A small class-conditioned image flow-matching model, trained from scratch.
Training: muon at rate 0.0082, 8300 steps.
Data: 49215 training examples, 21.6 epochs.
Rows from block 2 of a small class-conditioned image flow-matching model, named by matrix and row number. Rows with one number belong to one channel. Each number is 500 + 50 x the weight over its row's rms, rounded and kept within 0 to 999. All counts start at 0. Numbers have three digits each. After the name is the row's rms in percent of the matrix's.
After each channel's rows are labels from the 100 images, of 14976 (inputs lightly noised), where the channel reaches its highest value: "responds to" is what is common among them. Only what is clearly more common there than usual is listed. The data: retinal OCT scans (Kermany 2017). In brackets: how many of the 100.
# convs0: first 3x3 conv (model.enc.1.0.convs.0.weight, 96x96x3x3, each kernel summed), inputs 0-95
# convs1: second 3x3 conv (model.enc.1.0.convs.1.weight, 96x96x3x3, transposed, each kernel summed), outputs 0-95

convs0.72 097:541478484537430431562498486541498486447492564476497488581547524499551502495522469645463510594513449454533540523506508412385516479498548562446478587487490450653479443489559615539471515574429539525483452445531406491546569524440567493463503537497559477597527479534452543518508502485501442543
convs1.72 078:420495463443479497433514544429547583510503532477546462486407462478451526499435448456510503450467490570465442439438455559580474430557477433541453457554588454556643476517560404511582527518504529396498569454495414546552417506505509472526524399460486508496473497473557482413473503520479557515
responds to: finding: drusen (25)

convs0.36 082:505491545531419497552458536468496423461471433480588455565506519501499479495554397430445527480479483544474504537526477471456478524499413475479501489455544491519529514438441535507491509641370550454535428417502460488497492550497628562498390482464572626548437456504437559452479419483494486521
convs1.36 109:513444472554545519461470459502498558544525485454466555477447550474590451587407516414465612461567473493473490466465444550595498513559553559479570450511582476572541417568544527408483492476455545534439479540526442476514472440507552509466520513493515344449518523495504590531437473486493487609
responds to: finding: diabetic macular edema (40)

convs0.8 085:492558479506607480486483426410508453462517552579512562593540508476588511507503494520490410543538527393582512532461506505458500453460548520421488558533561580486520496442551595454551482456533458398534549536447558578582491526520463583526545574511489482560538494514534497486577447454420580554
convs1.8 085:547512555465490483520525592504421580540529506490438480490485419473487529475518487482417559510412386572529445478430500567510531459555460479540419454465481423503557596497488488552637494522485537610493484490512510483445530475598564406463437405510433541545467525508524456559468538531491489414
responds to: finding: diabetic macular edema (38)

convs0.38 072:421489447443485468492579494479544575467511441439529511625463488550453505517560483550470516351483515442480543497449482449381516450503524439479478518523487461572549535487562563548504467466384498572532481450520520494557489520504371578531529535487488531602579457446464473594476527450492465540
convs1.38 098:575478533531449562598438433514434326488566602491577441464572522553515515532527459426581589519515509462534539526556483554528426448492517499582428531540540478515525452484475458522518466497507484429499561458484523504488518482493507453431507526579500496365462536489622547465508515486449515507
responds to: finding: diabetic macular edema (63)

convs0.26 089:413538446502530485466500471423477504447512536513478486520502557534501518494479467509545460501421541490536591457540495417540499555454374445468546582439529502533548455587507530470506523480316525489534460458502461511571407548427516384389543535427517448515505440483465451479456423505481445476
convs1.26 086:535466497493442555540546554532496538464492540541490526512501446489544485473505548401487533527563387532424493570509486550518509392584565446495465436501533582469381612388536480568556501532616505415437569508520514486480538424498482628448471500476564556533516483515488478495546511560497513520
responds to: finding: diabetic macular edema (44)

convs0.78 095:482447527517515470497524528481479480563506503474521555510534494493518459543543465554482454357433514455509509549504467530454491508572514535512541511524524370523500425511538643500434600348386500511486531407579520590459440502522538518508508458498574427478557485541450530475525427565443529451
convs1.78 105:440480416474476411488532535472511501454488548508471495412415439450460459442516581434499517529607441487499486561508547560519462505557524538537516426434490537512504586480433546502536442643478540541451514469413413431503514425473409571534478445528431568518504422475541517420497471461532442542
responds to: finding: diabetic macular edema (39)

convs0.29 083:508495521482428425479454426468481424504457505496522482507512520498531558506514524584465537630468513450488539467468457467450417382483401477506472510437518321440529450479493462384581489446461528532534545530477425499481558564529498434524493590441521473434441491498555427499520506475506551431
convs1.29 080:537494591494534608450479571564506582547547550545480456446508458603531499512538474471576537444568540503580527524453491524547520543550502555553497499505406485534510486429583442489488541469576538526497473477547489518502495424543543425502521404576541428527577561398530478628430494509441487556
responds to: finding: diabetic macular edema (31)

convs0.74 126:531450506549526473504500496520517484467573460486488430442506413459504515498416486504509480704519448541535441564469501462394525524519581482493466496476397648469537563444513453461515496627475493544553515576571508574542485517543568540553513506557556562532469491480472537522546519463534511521
convs1.74 095:489432459454361566520451488506558501545457616557438500460540518455460496478526578516494465399534471502464544571479467553501491440492524570490576451487520536471536556466487413573521413468614505445493531585429454391601489527482487466511470509437539473602541512516547527457498568503449510523
responds to: finding: diabetic macular edema (55)

convs0.0 093:491523521449495494457507538533521443506495429526487503418511466531560480606460480622520434451401526485461523484522454479412543509586540556504469514544416455465511472474506478465575456374538464533517575453441482426488460480576434324513597465536507485517462516554564491544549463515484438499
convs1.0 094:513509445587471480483518467481448524466489509502414520541420469450556553350547571508475588527547453528557482491475535454459484470497456519489468535539556373493533478529484590523485500483412531481534384410538437589419473512426527571594484565504453429486503468411499478451474554453541493514
responds to: finding: normal (84)

convs0.69 093:488551517566526501509487451482500605525625503587470499467442498518561508469441505492526532626528501537534506478465526558405423504525562468615407414489463468450536516478525384450560492474534502517591484581510412483422489552512575455483500437447516446404514461529554463483457494475479499432
convs1.69 071:515514440534502452465450488565472435581442487563571496612653566553454515501521595475553390458592573515392572516518508434450550530400475526476531523466453559524517434473547490474470524491505479533401504513449570532539517540518460488508496564534479500505475556463449501447550460427523552472
responds to: finding: diabetic macular edema (58)

convs0.65 094:498513524489539509560568465460477472499550540536543421426481531461469525605535516480414584466429448519518514461470476532430472521570531491441463521530443503470545395499499593311482444536631535501552441509477499528468586562476518526493614555473503566495538505514486494534510555479471417514
convs1.65 069:505469466549547507377519505591493530552491466506598539531515610550482480466530480508541462450476544587464499440476543447619477437532479484403547574516550467481587497587505481561478451460395470556465568511487575512631473463484594451514532531477491488426465499478477508489525494464575582513
responds to: finding: choroidal neovascularization (75)

convs0.42 116:554554434498554507510580497557505584516491530610453462476525499548536410507461491554512531452481451555472518513463436488617482522544498488503525465607542553451528469582598487519422460421476523629423416498497495507473492506508579528515536468453505498447570497502652472491531588463519478439
convs1.42 104:518541491472501493585500443467526356447523490443556466420494517493510487522571470550434456470479476425531468530534560512337567533432468577456532514508437454429497561501505532473608542613577520511529570526531541456532521522477400513491515578494492505519425500465451585555551479506456558530
responds to: finding: choroidal neovascularization (66)

convs0.71 122:498380477463536523466526481502467503428450496665559445421497458428479596436516423542438478530458491525499454459519485436519500469450389414470487442524457517400537517470485336386506459454487502488547526512490513470501520481504547551491462467503501516531433471512457510470480547573484412472
convs1.71 157:416556503487423434564552515454428482498467460512435450424527439451545661507542483576492446526421495470497468464510497560507468494600475502527547511576558480474535497605460524534592540542496560458451505469511502496374502543562476471460363524496475482508401445498505523536484537568479523542
responds to: finding: diabetic macular edema (34)

convs0.28 113:514409499464494485455469549482530440550494537506550515478532479515472378550478529419475549372446452499507499504536521497505479504567467502483478459412548350513540467354507489439438539400465545526508579513515388432426422499516493432480446459545534524422476488562511484511466494555524526563
convs1.28 109:496585476558501500517491426548413458474524516481457438535543465475550518492500513531532501504526532576512519580560547562432554485397566572547573549579495458486521406645522432475523551506542450494342489428540471554517506506574485443518493579493538463482462404468528523504507408438482495488
responds to: finding: normal (82)

convs0.44 098:501535481603477539501518487476474547560515569497535526506548543535413711542540530454502569468482476481478481507529505485518459474460519484493510471478518377582361403522439535393477517344480479544499467457500523485442488566483522469456572561491511515455503470517522469503528427520500483508
convs1.44 094:409520529425592514475437449559535495480529440542617523508483483472641437485513477532438483473510626473548491467487478468493466464496398466461442502516454520508597497592546437457477514580478474452507541501454436488575384497489483477468487429492505418535422499460463531444488513487560472603
responds to: finding: choroidal neovascularization (73)

convs0.80 102:551499479529572553567466509539473439570607554491524550499471521517535384512542549503509536551487480530493459478488447487367470564495503483495449544448569626512454516505460406476448476535363413504620524530492683547470507535518476565552514492486520451517505488512492502523520503513513515498
convs1.80 097:450427500540457488527567511534500456435470450479468499479503469515425524451496455469450494522465527563495495509500500480443478426505512534480541509649503441481596523566588554574650520464463565517406556508535546473548479475514543452503407536417463419461600479434492450479408446535474462423
responds to: finding: normal (92)

convs0.41 080:481448448505571498576571504442364502495462484488511447488548474537515514485477511663467463523492513512515516455485574517502441554463438486566470498474625601480511468531493406482552563465511532496484528560477494547535511548533516591424646489469579439471539427469465432498481454449501459445
convs1.41 089:520472515504529488509451470555588525459490493463534480541405598428437457509531516484522525423496533467473507460546447499348534505474543485450519529472538459591537531426470588523492451505428449462473471580506439431502459456418521518562474534474451552448620570533461501429498561634580494477
responds to: finding: choroidal neovascularization (79)

convs0.39 094:442525553445569566487544450403414487521489452493504487416480446517450499478458413514483453476431519479546482493478515544418417559520514473507494504481499438497591435431546465423509508521401572483474572409547655609558454591483492569468495497438520495493489496487498490489471396480477434509
convs1.39 098:553451434485484443473435485502525464515479572520463582498509521551541475540503586468466568596588507469440549572496544400532485504516505522475558464453491669488500451531460544541469497487500492620475494672453512513487496510527543488570515496556516534488598535438479421522538510491566547569
responds to: finding: diabetic macular edema (63)

convs0.84 099:517435502456375500478532456454516395480467549504533509491490526524441513553520568382580569465450454540484556482490515516413495475521484501519582478510448388467524430613494538467522461427396535483457576520428458578483451486520521410491539535537430486425478473467477427429542478545551443544
convs1.84 099:439507520538505530543415466522467569534566475492522530462465484538544437407521588432497521321474549510549553587497431491474498516494576553467488508551494456502498561365564475509579535500465519516533402497586439486570472491487544601527462469436508530621459489486481536480460481514468535460
responds to: finding: choroidal neovascularization (77)

convs0.19 092:606526558526521530492421570532566485547544464447568505601480520427488522516629483515507497613493442506490520529482481472549486514623531531402541556518490584584589481427551496548595579464592471535456503633476537482463536514519542480485470506457514487506528510520518418548515453513499517526
convs1.19 104:473509471541483463560584509495463470481487457525465571468513442515489438499403454521460512528514532399598378507464530550429522459473450495595446444559520528505457542482528567506530443642459554533487478480545430504416453488527413542456397449580417536508494460523522535422494576480510540433
responds to: finding: diabetic macular edema (46)

convs0.1 095:534461557460589540460541506541507495502474452521566544490516536507422410501505526488531529495487554519494518526502525558291511506445580494507453507467450574474528543481527459483443529390629494518361494470597580428446446529528445485503493455540588508493505504544478517516534467467493555567
convs1.1 101:488534490585415444478485487421451480453505546500386481455509473500534534507451499466473486548541451568564508427476503457516457480475459437506477525518585409473569492480472637534549487534354518555607510549438493524452523507431575518430406467474404467484464490533532494449437542437535437468
responds to: finding: diabetic macular edema (70)

convs0.77 094:460552489512457439467437496521507616518519497513509517602525419496544504492561503379521459515513474536589475602476519497444505533467599549459538551523526413499478566497491617492512424496542469536589473604539430579494522490509637495395460434500536495469531506457467567468466492445473500463
convs1.77 091:440441476521461492529511483467573515437564523519490457504526539440405492451508523504420438493519539504510471482512464472523587490536529388553474409546535481461628529556533456534579487580432607485402513423493401473626477443475435462567490474420453463542461536519475458547547483538524510555
responds to: finding: normal (81)

convs0.4 112:509421487513543524492533522553519429466527485414515460489493552465520327465431454359460506521461482542475442445495492503462508486524389519410483406462488450438545525526441501550485420506492480503586425423426458467491551479526626515523438474492531547447472505470409543482502558499471546463
convs1.4 127:505471534505467509578465469454496580480520530422433529485503424512538471479553556458484477491528417478612567549539512484620490553494581522563602475472511525390467481542578476501495532443611535484453539558592476538584498539470511504534494536462510565514573490530605447561559574431536455452
responds to: finding: diabetic macular edema (46)

convs0.7 118:490503470501510461449494479521497442469495553462469425496445459464399403541646509588558529635501545518522488428491566481423496472527493512451522496452442448558496480490462427520548463369497467519513529546461418483491494455515453448530421452547403443490462511464479367497571465541542504519
convs1.7 147:561552456439497498483491534493464482552577547492405525504466477459626500509386536443458580563591451489565425539435454472498478543505550467553482479439459562525477473451489532437470554529511467579515388540554470444395547514537454462495496433526499486515556451527590521576477580558526439570
responds to: finding: diabetic macular edema (83)

convs0.3 110:537415514526473506569565537551580427488508480422427526470571502473486429485474463487441517308449416475489444514511533481420519429442455505440447625472465448563484479456509580518477472511529492468516392424484543503411558455502534532534591505538547543502446534527495535517500531517515556519
convs1.3 127:444493535530434576538474445495425375483522476384584428500496548449580508452505520550495478570437572518564473515462456497541564478468604518572483448600473508479550549565582466507547547452515485487439515556509490500448456594555391477473486505489505442482465476561516435529499434484429584489
responds to: finding: normal (78)

convs0.66 075:508563487514497581536556461537450530435483470634521431490485499538461559481461514550612502539498529502537543446498464474450530520439596446562493575524464544429514564510507510607481544482397440429481422456507437401668443454483482434418509542472511474448508462459480456495507500486521509489
convs1.66 056:428515578523493530436418453466493475563428534490480584480494511516480499516477494481366514493409446480516545528513422491484558430534427542396516506576464537528521452607412437472581525475501600546529552562552552599477441523477496536446451566473546434509518545458490522501563441406451500507
responds to: finding: diabetic macular edema (31)

convs0.25 088:463516516490498462479396358436470575405441490578518455462505491505491448482453464452516430512509515430513494526526516553565455579488543509539523409452496464458541494447464379559525512391417485433456569576476563479508496474503359492463476431529416477423537467488508431500534474491494507470
convs1.25 111:483484465490495483494543562413452549468501556547472579503491476457497604556573500544437427484479445530495521427489598492490470462583414399464545516591465402482542441562467514445476473502403462471580421416485485514523457557551466472506456372432487513507464462587520567448546480515515469535
responds to: finding: diabetic macular edema (44)

convs0.46 112:508563556511496489510542464488526593524448473655521502486515477485472577473545523598562474522422518454516547532488548500447490507427683517533497570522453443519543481432582465481540502536393463453488557549439488551516515431442439483504526517547435454493563537491604453509516477570554520543
convs1.46 081:403486489526542518450525531482468430462432484565480502541516509539511481463496461495485519504499478457507457514499456598371455449464395439463503509575498558499496447568441458505523489519484577509465480481619508506443474559592400478463531488493520361466398469516440566432553551401404496520
responds to: finding: choroidal neovascularization (67)

convs0.6 102:516422555504537507538457514449514434529555457429480497599525521473501548461569475466477508378414536509505454490502487532401511487421474557465499581487500590640563542448535557541523514556436537438570444483507513536476570518544417417470530558464474410603539556489456481533566532468524516535
convs1.6 110:411549469406516426471492494554489514421501543530501550496437495505533479515397532449501475565473420542446573466506548541607477489603510450552433497563462472439404464541576543507451537561470435502487585492501441435495523505458567635496507441586462485474478447495480539378479475507518465496
responds to: finding: diabetic macular edema (60)

convs0.64 086:486595495519595517527469518464510575560554529580515504542542449491481503426393524546540505498508500459454530548477485539520500524555584507535512463495572520449490535614454513484466508546684534533556491411535480615391482532479535583539451562501446498462493530523477435487486409561478448478
convs1.64 080:495472491545531521523470406504461314556451473489593534477519508484599502551559561494532473551471608496460521502560504474422550450486476556446541534513527462463515411417510467493509522463421554485422473501546548474524526539521374450464505444563485515532524489507493598554501534423583566546
responds to: finding: diabetic macular edema (44)

convs0.9 106:453449533485454491412518469494484467470502475397478552560463474475409543463527448368442474451476543458449446546488597559404501459502589467526543586525442556453534420417541508395558539587493527506519542596475484585431591508498486512454524489500464441514523543557470511477503466459566514529
convs1.9 102:558492447510489509518491530562444381434544524559490487444513465440486571481461483502596498575463400508500503503571473626503456560540568440561469529534487547487415599516516533566438471438442445525509435441570517477502596507488496519521457492535485491501537347420529482548496439503420465518
responds to: finding: normal (90)

convs0.70 083:477595494614485538530441531534574532505522537544503502565479536515429503547469564413467454569512479563519431493393461478503515484587574464481444468587428423464533510586477524478580493620497438526539454418500407466546473557549481499465450504440491516485627489518499586537485502484506485439
convs1.70 111:470490514458551492514456409498484402578532445380572472468571504548644407480452554465484493480554515440470538547543455525375461504377585612445518495506538480544501414457552460462512516522437575546438527541515503495513430490501483506522473486526502528555451522502527527545494439478477572539
responds to: finding: choroidal neovascularization (65)

convs0.73 131:536506538450510485492467422538521471479476467592559448426466541460527590543365439463449535544570499467499479493523514482442466480358465506478470518516433705444529473534463548493494511433511529435489543500494542475457566554565412571497574511550525543514451492513588482521523466482471516516
convs1.73 151:429453475622436539508445444547474438575585516400533453537536569570546401528514519478556503474490487448539501578502428561464539506367537521493479488535523527497589567522480487546530407540500527510496510542514444452577506552492440471517454474465529574557369520502454571468462484509415507481
responds to: finding: diabetic macular edema (42)