Weights of a small class-conditioned image flow-matching model: 8300 steps.
Rows from block 7 of a small class-conditioned image flow-matching model, named by matrix and row number. Rows with one number belong to one channel. Each number is 500 + 40 x the weight over its row's rms, rounded and kept within 0 to 999. All counts start at 0. Numbers have three digits each. After the name is the row's rms in percent of the matrix's.
After each channel's rows are labels from the 100 images, of 14976 (inputs lightly noised), where the channel reaches its highest value: "top examples" is what is common among them. Only what is clearly more common there than usual is listed. The data: retinal OCT scans (Kermany 2017). In brackets: how many of the 100.
# convs0: first 3x3 conv (model.mid.1.convs.0.weight, 192x192x3x3, each kernel summed), inputs 96-191
# convs1: second 3x3 conv (model.mid.1.convs.1.weight, 192x192x3x3, transposed, each kernel summed), outputs 96-191

convs0.18 089:491488540523538501501515515520490501549538470521543523505538535493475504499503622404540484492504563439490549408467543407463453465517490543428444484423535485438434497452428542485482422431539573436447456501502526469522429475520492468486514529531437515535517527509446455496484538482485423530
convs1.18 072:488507483497468545483478548517449561540475490480518481541498525582568512478409401568494478549499524461495525555475432498504488478495490496476533540540534548462460496515427481559503538438496479507506563475480538432435525479512487438553492450451467497449500524505533506496488544523451465504
top examples: finding: choroidal neovascularization (64)

convs0.87 111:471490526438499508546509554521511473490540468494420502506492458531537492525439496471535536525452472477530406607517498527501490475513516467452506602488499549518547513543497523406543565518450425485518507507532447619561459539481512520471428435495481445459479504435566513446475489467495504452
convs1.87 080:473523431464520455506497442507595515510508549508525441522504464483479464493585540518487475512522506549477538496516467512513494515516453530468467428505533492511532473512542470546541521539463417516490488478443501452564490448489482487618554565554523557441502446535523461481516500466512427534
top examples: finding: choroidal neovascularization (69)

convs0.16 093:480496506483521503466516530452496474462480505587494520473542516539435530451390500450522566467483530501592575525571486514521469510502462527562532517478449559459452477362459387404440518505431489525466437471481467404523479569559549487447518525523502500518490519520480499460520447508486459429
convs1.16 093:542494529522470546466475488533482470504503574476459498548527502468517496506499505571518437487490500528525426572484491450472497538512506442506485513505559437506474571518532519528455559476544563413420482454546418536497498448466491549444458443399573500495530475564452543494541484558578567551
top examples: finding: choroidal neovascularization (60)

convs0.50 091:421510499493536522553459518502513502520489527486509434512550576483439556514554493517525486446512481553444576470484548501485495489529480552546529497460512527521500482593557520607501464503504505531565473491477583420526581476506547563548482478476502526483513536444448498521530531498516604540
convs1.50 084:506510482523398536406483454576497524543564507430526519463476502481623476519456546468487502524533501531480473479535493495480416536463480445552531511535456496528519545480464496478464469553411433545545508519498451554464483497491523567495471510539501455486511530494463593552535472495545511491
top examples: finding: choroidal neovascularization (59)

convs0.153 109:532501431509530487485491533496505498534524512450569475483480496467519490481476520499529474539505472531472499488505529519522457583481464549452403542567495555584459510591511535479539470497455465465494508420625492601507537471539405550518447526461477554510517496504438487465448553518474487467
convs1.153 075:454485474510450462482507473535488449527499518469454463543510498519513469505461469548516540568433512416479491540523516537464495501498496487462549540581503514486530462457486473492471482547520484573555532543402524459412457447521529455576440490487585414460438503476535516505566541528447497488
top examples: finding: choroidal neovascularization (79)

convs0.59 101:564505519484561501468491534488548546570534461502503502472492537542435524470499482495470501480501433539470445478517522459444548449577457544476464465558568548503654487510479572508517447595523535475531564462476515552473476510439510549493489519487437489495478491462541471516545436477453555482
convs1.59 103:410489558541478448472575470514442423534578498495495506542507550475492464511568468497587497501517620442597524500456430508522483560515497454565517513499500452527458514514536478489457510485533487489451510494571462503574555503547544519564488537520409502546526533511425476451496507445405509495
top examples: finding: normal (92)

convs0.35 098:510577491424528489514503524522534542510554540502544527489501554471508571493529463496425492495486482523542524486497508575470450519505487435513466456654516481593507490477528511499576466538523517571622562487509544524436545505524435417532456423445443519446496534460569483499546543509509476466
convs1.35 113:446478559530546513537498493496497437455520459515494478496483445534497453530504491482576612505498440588544571523502516522525539477518505559479538472396471426428504556535562520579466479507511533557484474472448582495545571474487548507450514511540451559517529499490465552449493435494534504517
top examples: finding: normal (82)

convs0.30 110:476445576472456525509478474471408525470525474523583477492415555517514557461429532493490497482477493499509511510467454566502522546517508484515483464424440430506475447551497519501506504501526530518455492441415463400485489499475559550455457468525530522492474526491495522545507470464508548512
convs1.30 098:517559494478463504512499480576480471483561512506512500483464424500512493523505512539463469466506535467473538544489460473565449505517542495452570481488566647499518451531519435576585493469500481477546524504505526484462514550513445464512491416477481450454573516490518551484530547517459489493
top examples: finding: choroidal neovascularization (88)

convs0.77 098:430549481503517516522519504462558456476423542424510440532492514504484523541566477435552517518467510489555392552541453503434488520599477489530527423572546599481511484580554471550557445495497467495470544522490447542488468558486527513497476479515495455501567468523537499449508520472422521472
convs1.77 085:601457510438475466460503516522433442468500500527480539522521443568511517544442503553477498483486508436479508519525479512586535522514478479540538585457458537492538556523545464483504586465472486604537488492507623442533542438517488467523474501468484577513598479494502451523519565512524427517
top examples: finding: normal (82)

convs0.68 100:461512452495544483527576483563497446504534489520526486498490531494502513430456524532479493594461450506482445481445551453506502557476535516516431402568571520561517518519467506532524441524489478481438494541518612591487479513481510515493478449464482542513470538526575461551506458514460507463
convs1.68 084:414502475546470540479538515456514562544551554465477444514527579520499450524572488488507537495528533459542541461508558610471440565484458451503450519559460521453541493550500494505466587454513429511546443518434429483440518431499588527545535566542460465448476517513454538488531538509427490474
top examples: finding: choroidal neovascularization (65)

convs0.70 103:451500472501467474494510529495456520522507491529481502494489517452535485489466550459537487582521464517463483446436555477507531550505527472569500534509458514453485469516504538429548462503487546417503408476534437602611514490473539508511528517477434536472509537506512476487508489422448523455
convs1.70 116:482467491510520532439526506510528519564553547433511458512496582551529506490480454577542505550542502439575465538543528510489427581513507496492490516515518498543444448525438508526439482440467415488464515476578440550439497512546513510518493459446454412503490576498497569541553504509488465506
top examples: finding: choroidal neovascularization (65)

convs0.97 094:518555467516488527484489467436547564524503481484474537552514510524499478491503468540535515520531596505520534521542403460518478488530505414454513492525527511442545480416496437510527445554465502520487497540581376462497480413573490531458496488430530498455512483461475446471470467510489472368
convs1.97 100:476471551500530492535556529528442457469481489535520498560565506449532486492604533458519518545474458495555531504525507547475514524461504451515511577473382464566509513475509495469365507456515489508533468453484489454465512399494489556429497569473550543523440505537526496511451501530553529519
top examples: finding: choroidal neovascularization (61)

convs0.45 101:408531535465442507480481570505504491514463461529422407560558510554517503443483456553520486526426523495413429474503470551497506521534461444577526522613407551483520486569470538483473551524539513558481560504559492582508540546471446486501454526527487502541447497509449480496501514470527539429
convs1.45 097:531474495505439460458507446506533457511489484481564542494495563483581446448507565503450516485562546485553472497493516484486438568532506557539539507442484458551498508588481525485510496431449390441499540473491425509446473522519539569504492490525513420481534539456574587450492455488524466443
top examples: finding: normal (85)

convs0.48 095:519520432466519496532491447510476462483484541516500478532488555482518499488633476572510517546521540502525539554524536507408510495481572541527491490481450503535411509519502485487363469537483513497545469543424543420492498481458490549499437462427561464516502504526535510514526473533459549575
convs1.48 093:470412469524493470532473529520522489457486457480573498511490456508488499432480531505527436490503469471465444498511473530581387482542481480469504497522451523411621499542550496477547487554514522563525515462428464520519496524455507518471513488513430521468595495456520500454540521555585530445
top examples: finding: normal (86)

convs0.90 095:417509482463479499479548451481492501450470497552461445502485524535460506402493430504469514441498522482546509521491491528385417461520500552478476480436492581537479466465514474500417480449395491553539507505528569505515459559498441421568500507507512495502493531487408537519549466480524461440
convs1.90 085:539556540535479505451411538520543477507536504495477498512551447479476472533423494499507464539488512562536498527535560550492565526527547464415508582539551496521457507539497549482580451462550537435487504480556488536458484553491454609485501508507500515507578516540461500533518474521568535561
top examples: finding: diabetic macular edema (33)

convs0.74 087:527431472521544523512511472522451537443528509556511474480510425466460448494512480633560550532533486550502541583566464498509518510519500472515517585522528437511482500489501546438494506465533443437563542464565493524598489527471523467497468515524523517471509583482550533459537437462479521531
convs1.74 076:498512528449478495511434440482517433475536459457547480539487477453499482490471511422432544446470525529544519486474490579537514498482503501489461428413484502442520511545534498447524519549562512472485523470472517560528523497536487556507542567442437501492577521448452440481452495501563554517
top examples: finding: diabetic macular edema (30)

convs0.36 083:480531525494545532498595436520463487502540507524462489481450558490488544489476483553459545499500535530505555485592539453462465479562526544542484512579513624598573534526530549529531497508531487516555547525450543491441494498424546551537518566500500518514476463422492472517578473560477533435
convs1.36 090:437538537504435497415491503479494551483506498504519516571535546503535524493464410437489451497464563538449476532482521495468532557510465450476524509459464508500466445584461534490524529467415549526475554519498443523503532509588429629472504471431466460521466537551510479571504470510562470464
top examples: finding: diabetic macular edema (42)

convs0.42 128:523538455542569493512488487517475465537595488506521515492469523491477513530461476447446478536446518498479472473519496455448457513511491497465460509590554538564565584525505576503583474577594555485591562543562554502453539528508497513514468509466503538542555567490623524547508556564534480498
convs1.42 135:481520573520475539581494485477408509524476534513541423477424517535488537509561467537531534496484451531497474466445462556516570478470463548544575472466514477422488413547492454514457489554448485504411460477512535525523529476527492556538534490465478488483519571497502434444492476533402533515
top examples: finding: normal (85)

convs0.29 104:467514502429511518532492458482522507505492427506517481477477543542507495473416492477463506440431441516443463494476514479544524466517444557450489534523529616545588568521551563465549529486492513566524553520640412572479499525544466501513518513511499578515511460499501509504563505531510509447
convs1.29 085:572458393539424477513521544486420460469435468532466535537499419541519501460536587517478454544492545448516507534543528580525526592448558485512493539568439498465448509455546436493508485439522397493531545506474514570472521517575581523485458475496547498494499478486511511544508526460514464525
top examples: finding: choroidal neovascularization (59)

convs0.91 100:477501498467513499527514518532505542431505469549503509526481531556525432500525442526532510462437498461497567449446504529461500465509459462523511558494520494462546489496466455556555469565522488551446465532580494654477512464502511478555469545466573483472502503471408554460489456484474521452
convs1.91 117:561508494481488495439516495491478494535453518496509499493468481530541495439498562549509475549503624459551495555624490526546482532501504440566510517491481578493488458508426474455512555386451418462549485412523452517529514506525505552435487488474559509559477528518565514591525513509538467470
top examples: finding: choroidal neovascularization (61)

convs0.43 116:469492542463560452566482509533528495547481490465472490489423552484510536495480420508430418464532477457458395550529468478488424461528438446453494468524562488478582519516528484509518474433518499563538541502469583489414558455480522525506487524484478536482502516481503487552548489549466562515
convs1.43 150:393524538530524460488499573436443525522525492503542529538508446531438526461505503526505527447524454556485513545482455473483476482497514485494539494459492528516526504472520450543543517538506490507461475547529565518551601490507443504499524490593415599435515493470462464492484523483496507524
top examples: finding: normal (82)

convs0.21 094:485531417454474465547529478501540503445502520475528534543519410517477457546444428492521498528484493489503587445564540546502457447531525562566562409468478469492574527423546457469482568458506483511551549529497600430477509510499564444554541487526504520522451461524496516523511518498529492517
convs1.21 085:490511501512551561481513495500472459526589499530519527476487474473469477437495576557470485568490435506540458510566512462537517573479491544508495492486530406510450414503512498440485415540445480518470492481520469506536535549460449544512560528555457445525556562510507496505541453508506538506
top examples: finding: normal (86)

convs0.65 092:480455533491530554528518486486422487466452425522451487494479465541479569543493479554549379479432506516534528530468527503494482531496465542533479489417541493486436521507493555438511493533518451525533493532521499453531522488463457424507517486501491502496457489550415503481467377523511560530
convs1.65 096:519517478515513457440496579593531506453556538410491592544514520473455506504433478430465458444480462550544504466495466480556465518521490506529457538504496476538567479571515538504545493562544571508466535464524482447475486531483552441451507453472498508523531480459531495508536540499485520525
top examples: finding: diabetic macular edema (28)

convs0.138 104:471474512502485537520492474490499441498452480477479436535435531534466461508514483576483479414483563511421472511441466487466456492517488458522483522420476493480529552509524465442509390454519457454411556497537503620594518479473500470522505549463447467477527493508422505502464528426466504409
convs1.138 089:589440491493428497466484537477546479497495492512466470531572445446523543431452533476484522558496505551516416476569536552403516536490514480486460469546497539463463497431505546487502586524454446487550490534512487493464506544528497574535436528469544466409479501494528520475527505519527443474
top examples: finding: choroidal neovascularization (65)

convs0.147 092:521503442530468487488565509450589554456462538474481449516513500455509419524503483471603554578514474518552465504500496503552433467531529521508485521503394417454524474442476395421538438516512494461476417505463484516558471489499442464437495486504481463502531457443513505485502499516490490478
convs1.147 107:422509551480582465550483511490514522442529488485479511568417472483476529491525541491502501495515511483468515468491550398493437561511489485522482454490431535602548497482474470468461473436447506478518575516487526523468572521484571531478529557549508444572475599473497515508458483489502497482
top examples: finding: diabetic macular edema (35)

convs0.86 127:461472514489494525491477494500520548537481493479517483542509577487530558503544453522488527507503472541515508514576485472500495513480486585501519492451455441522415465474498478421442476462487500469475439519414490398458502425450507538452527505543526497475504488535561500465478466525530510535
convs1.86 125:607519444485479468513544475523553522459476488537519559485592399544503513467479563466525468552557516525511494543492529509555491489586529518435523472521491464483542541573506533501476532502480452529535501483546546576584605601547499583551466511509560486508530531490559573499448453498560473468
top examples: finding: normal (88)

convs0.188 092:478538468478491484459516499483536504488467536505485456481463532478524515466507503514485480433554597508481503481608518513467495520510530544568475496559446514545467463515483600584359584484524463498500496459405590472489555483504517597556573488452518529518473499520540503546534533489513525452
convs1.188 093:433516509512543565505484493572480521556510496435578529527562438550541437542523508529536438473470449458494517576446515489502543497488496453430535443490496462564437469524474491522504442583446425434505522506516476585519458540587509536547487575477495431468503549494454497526492495519518542547
top examples: finding: normal (82)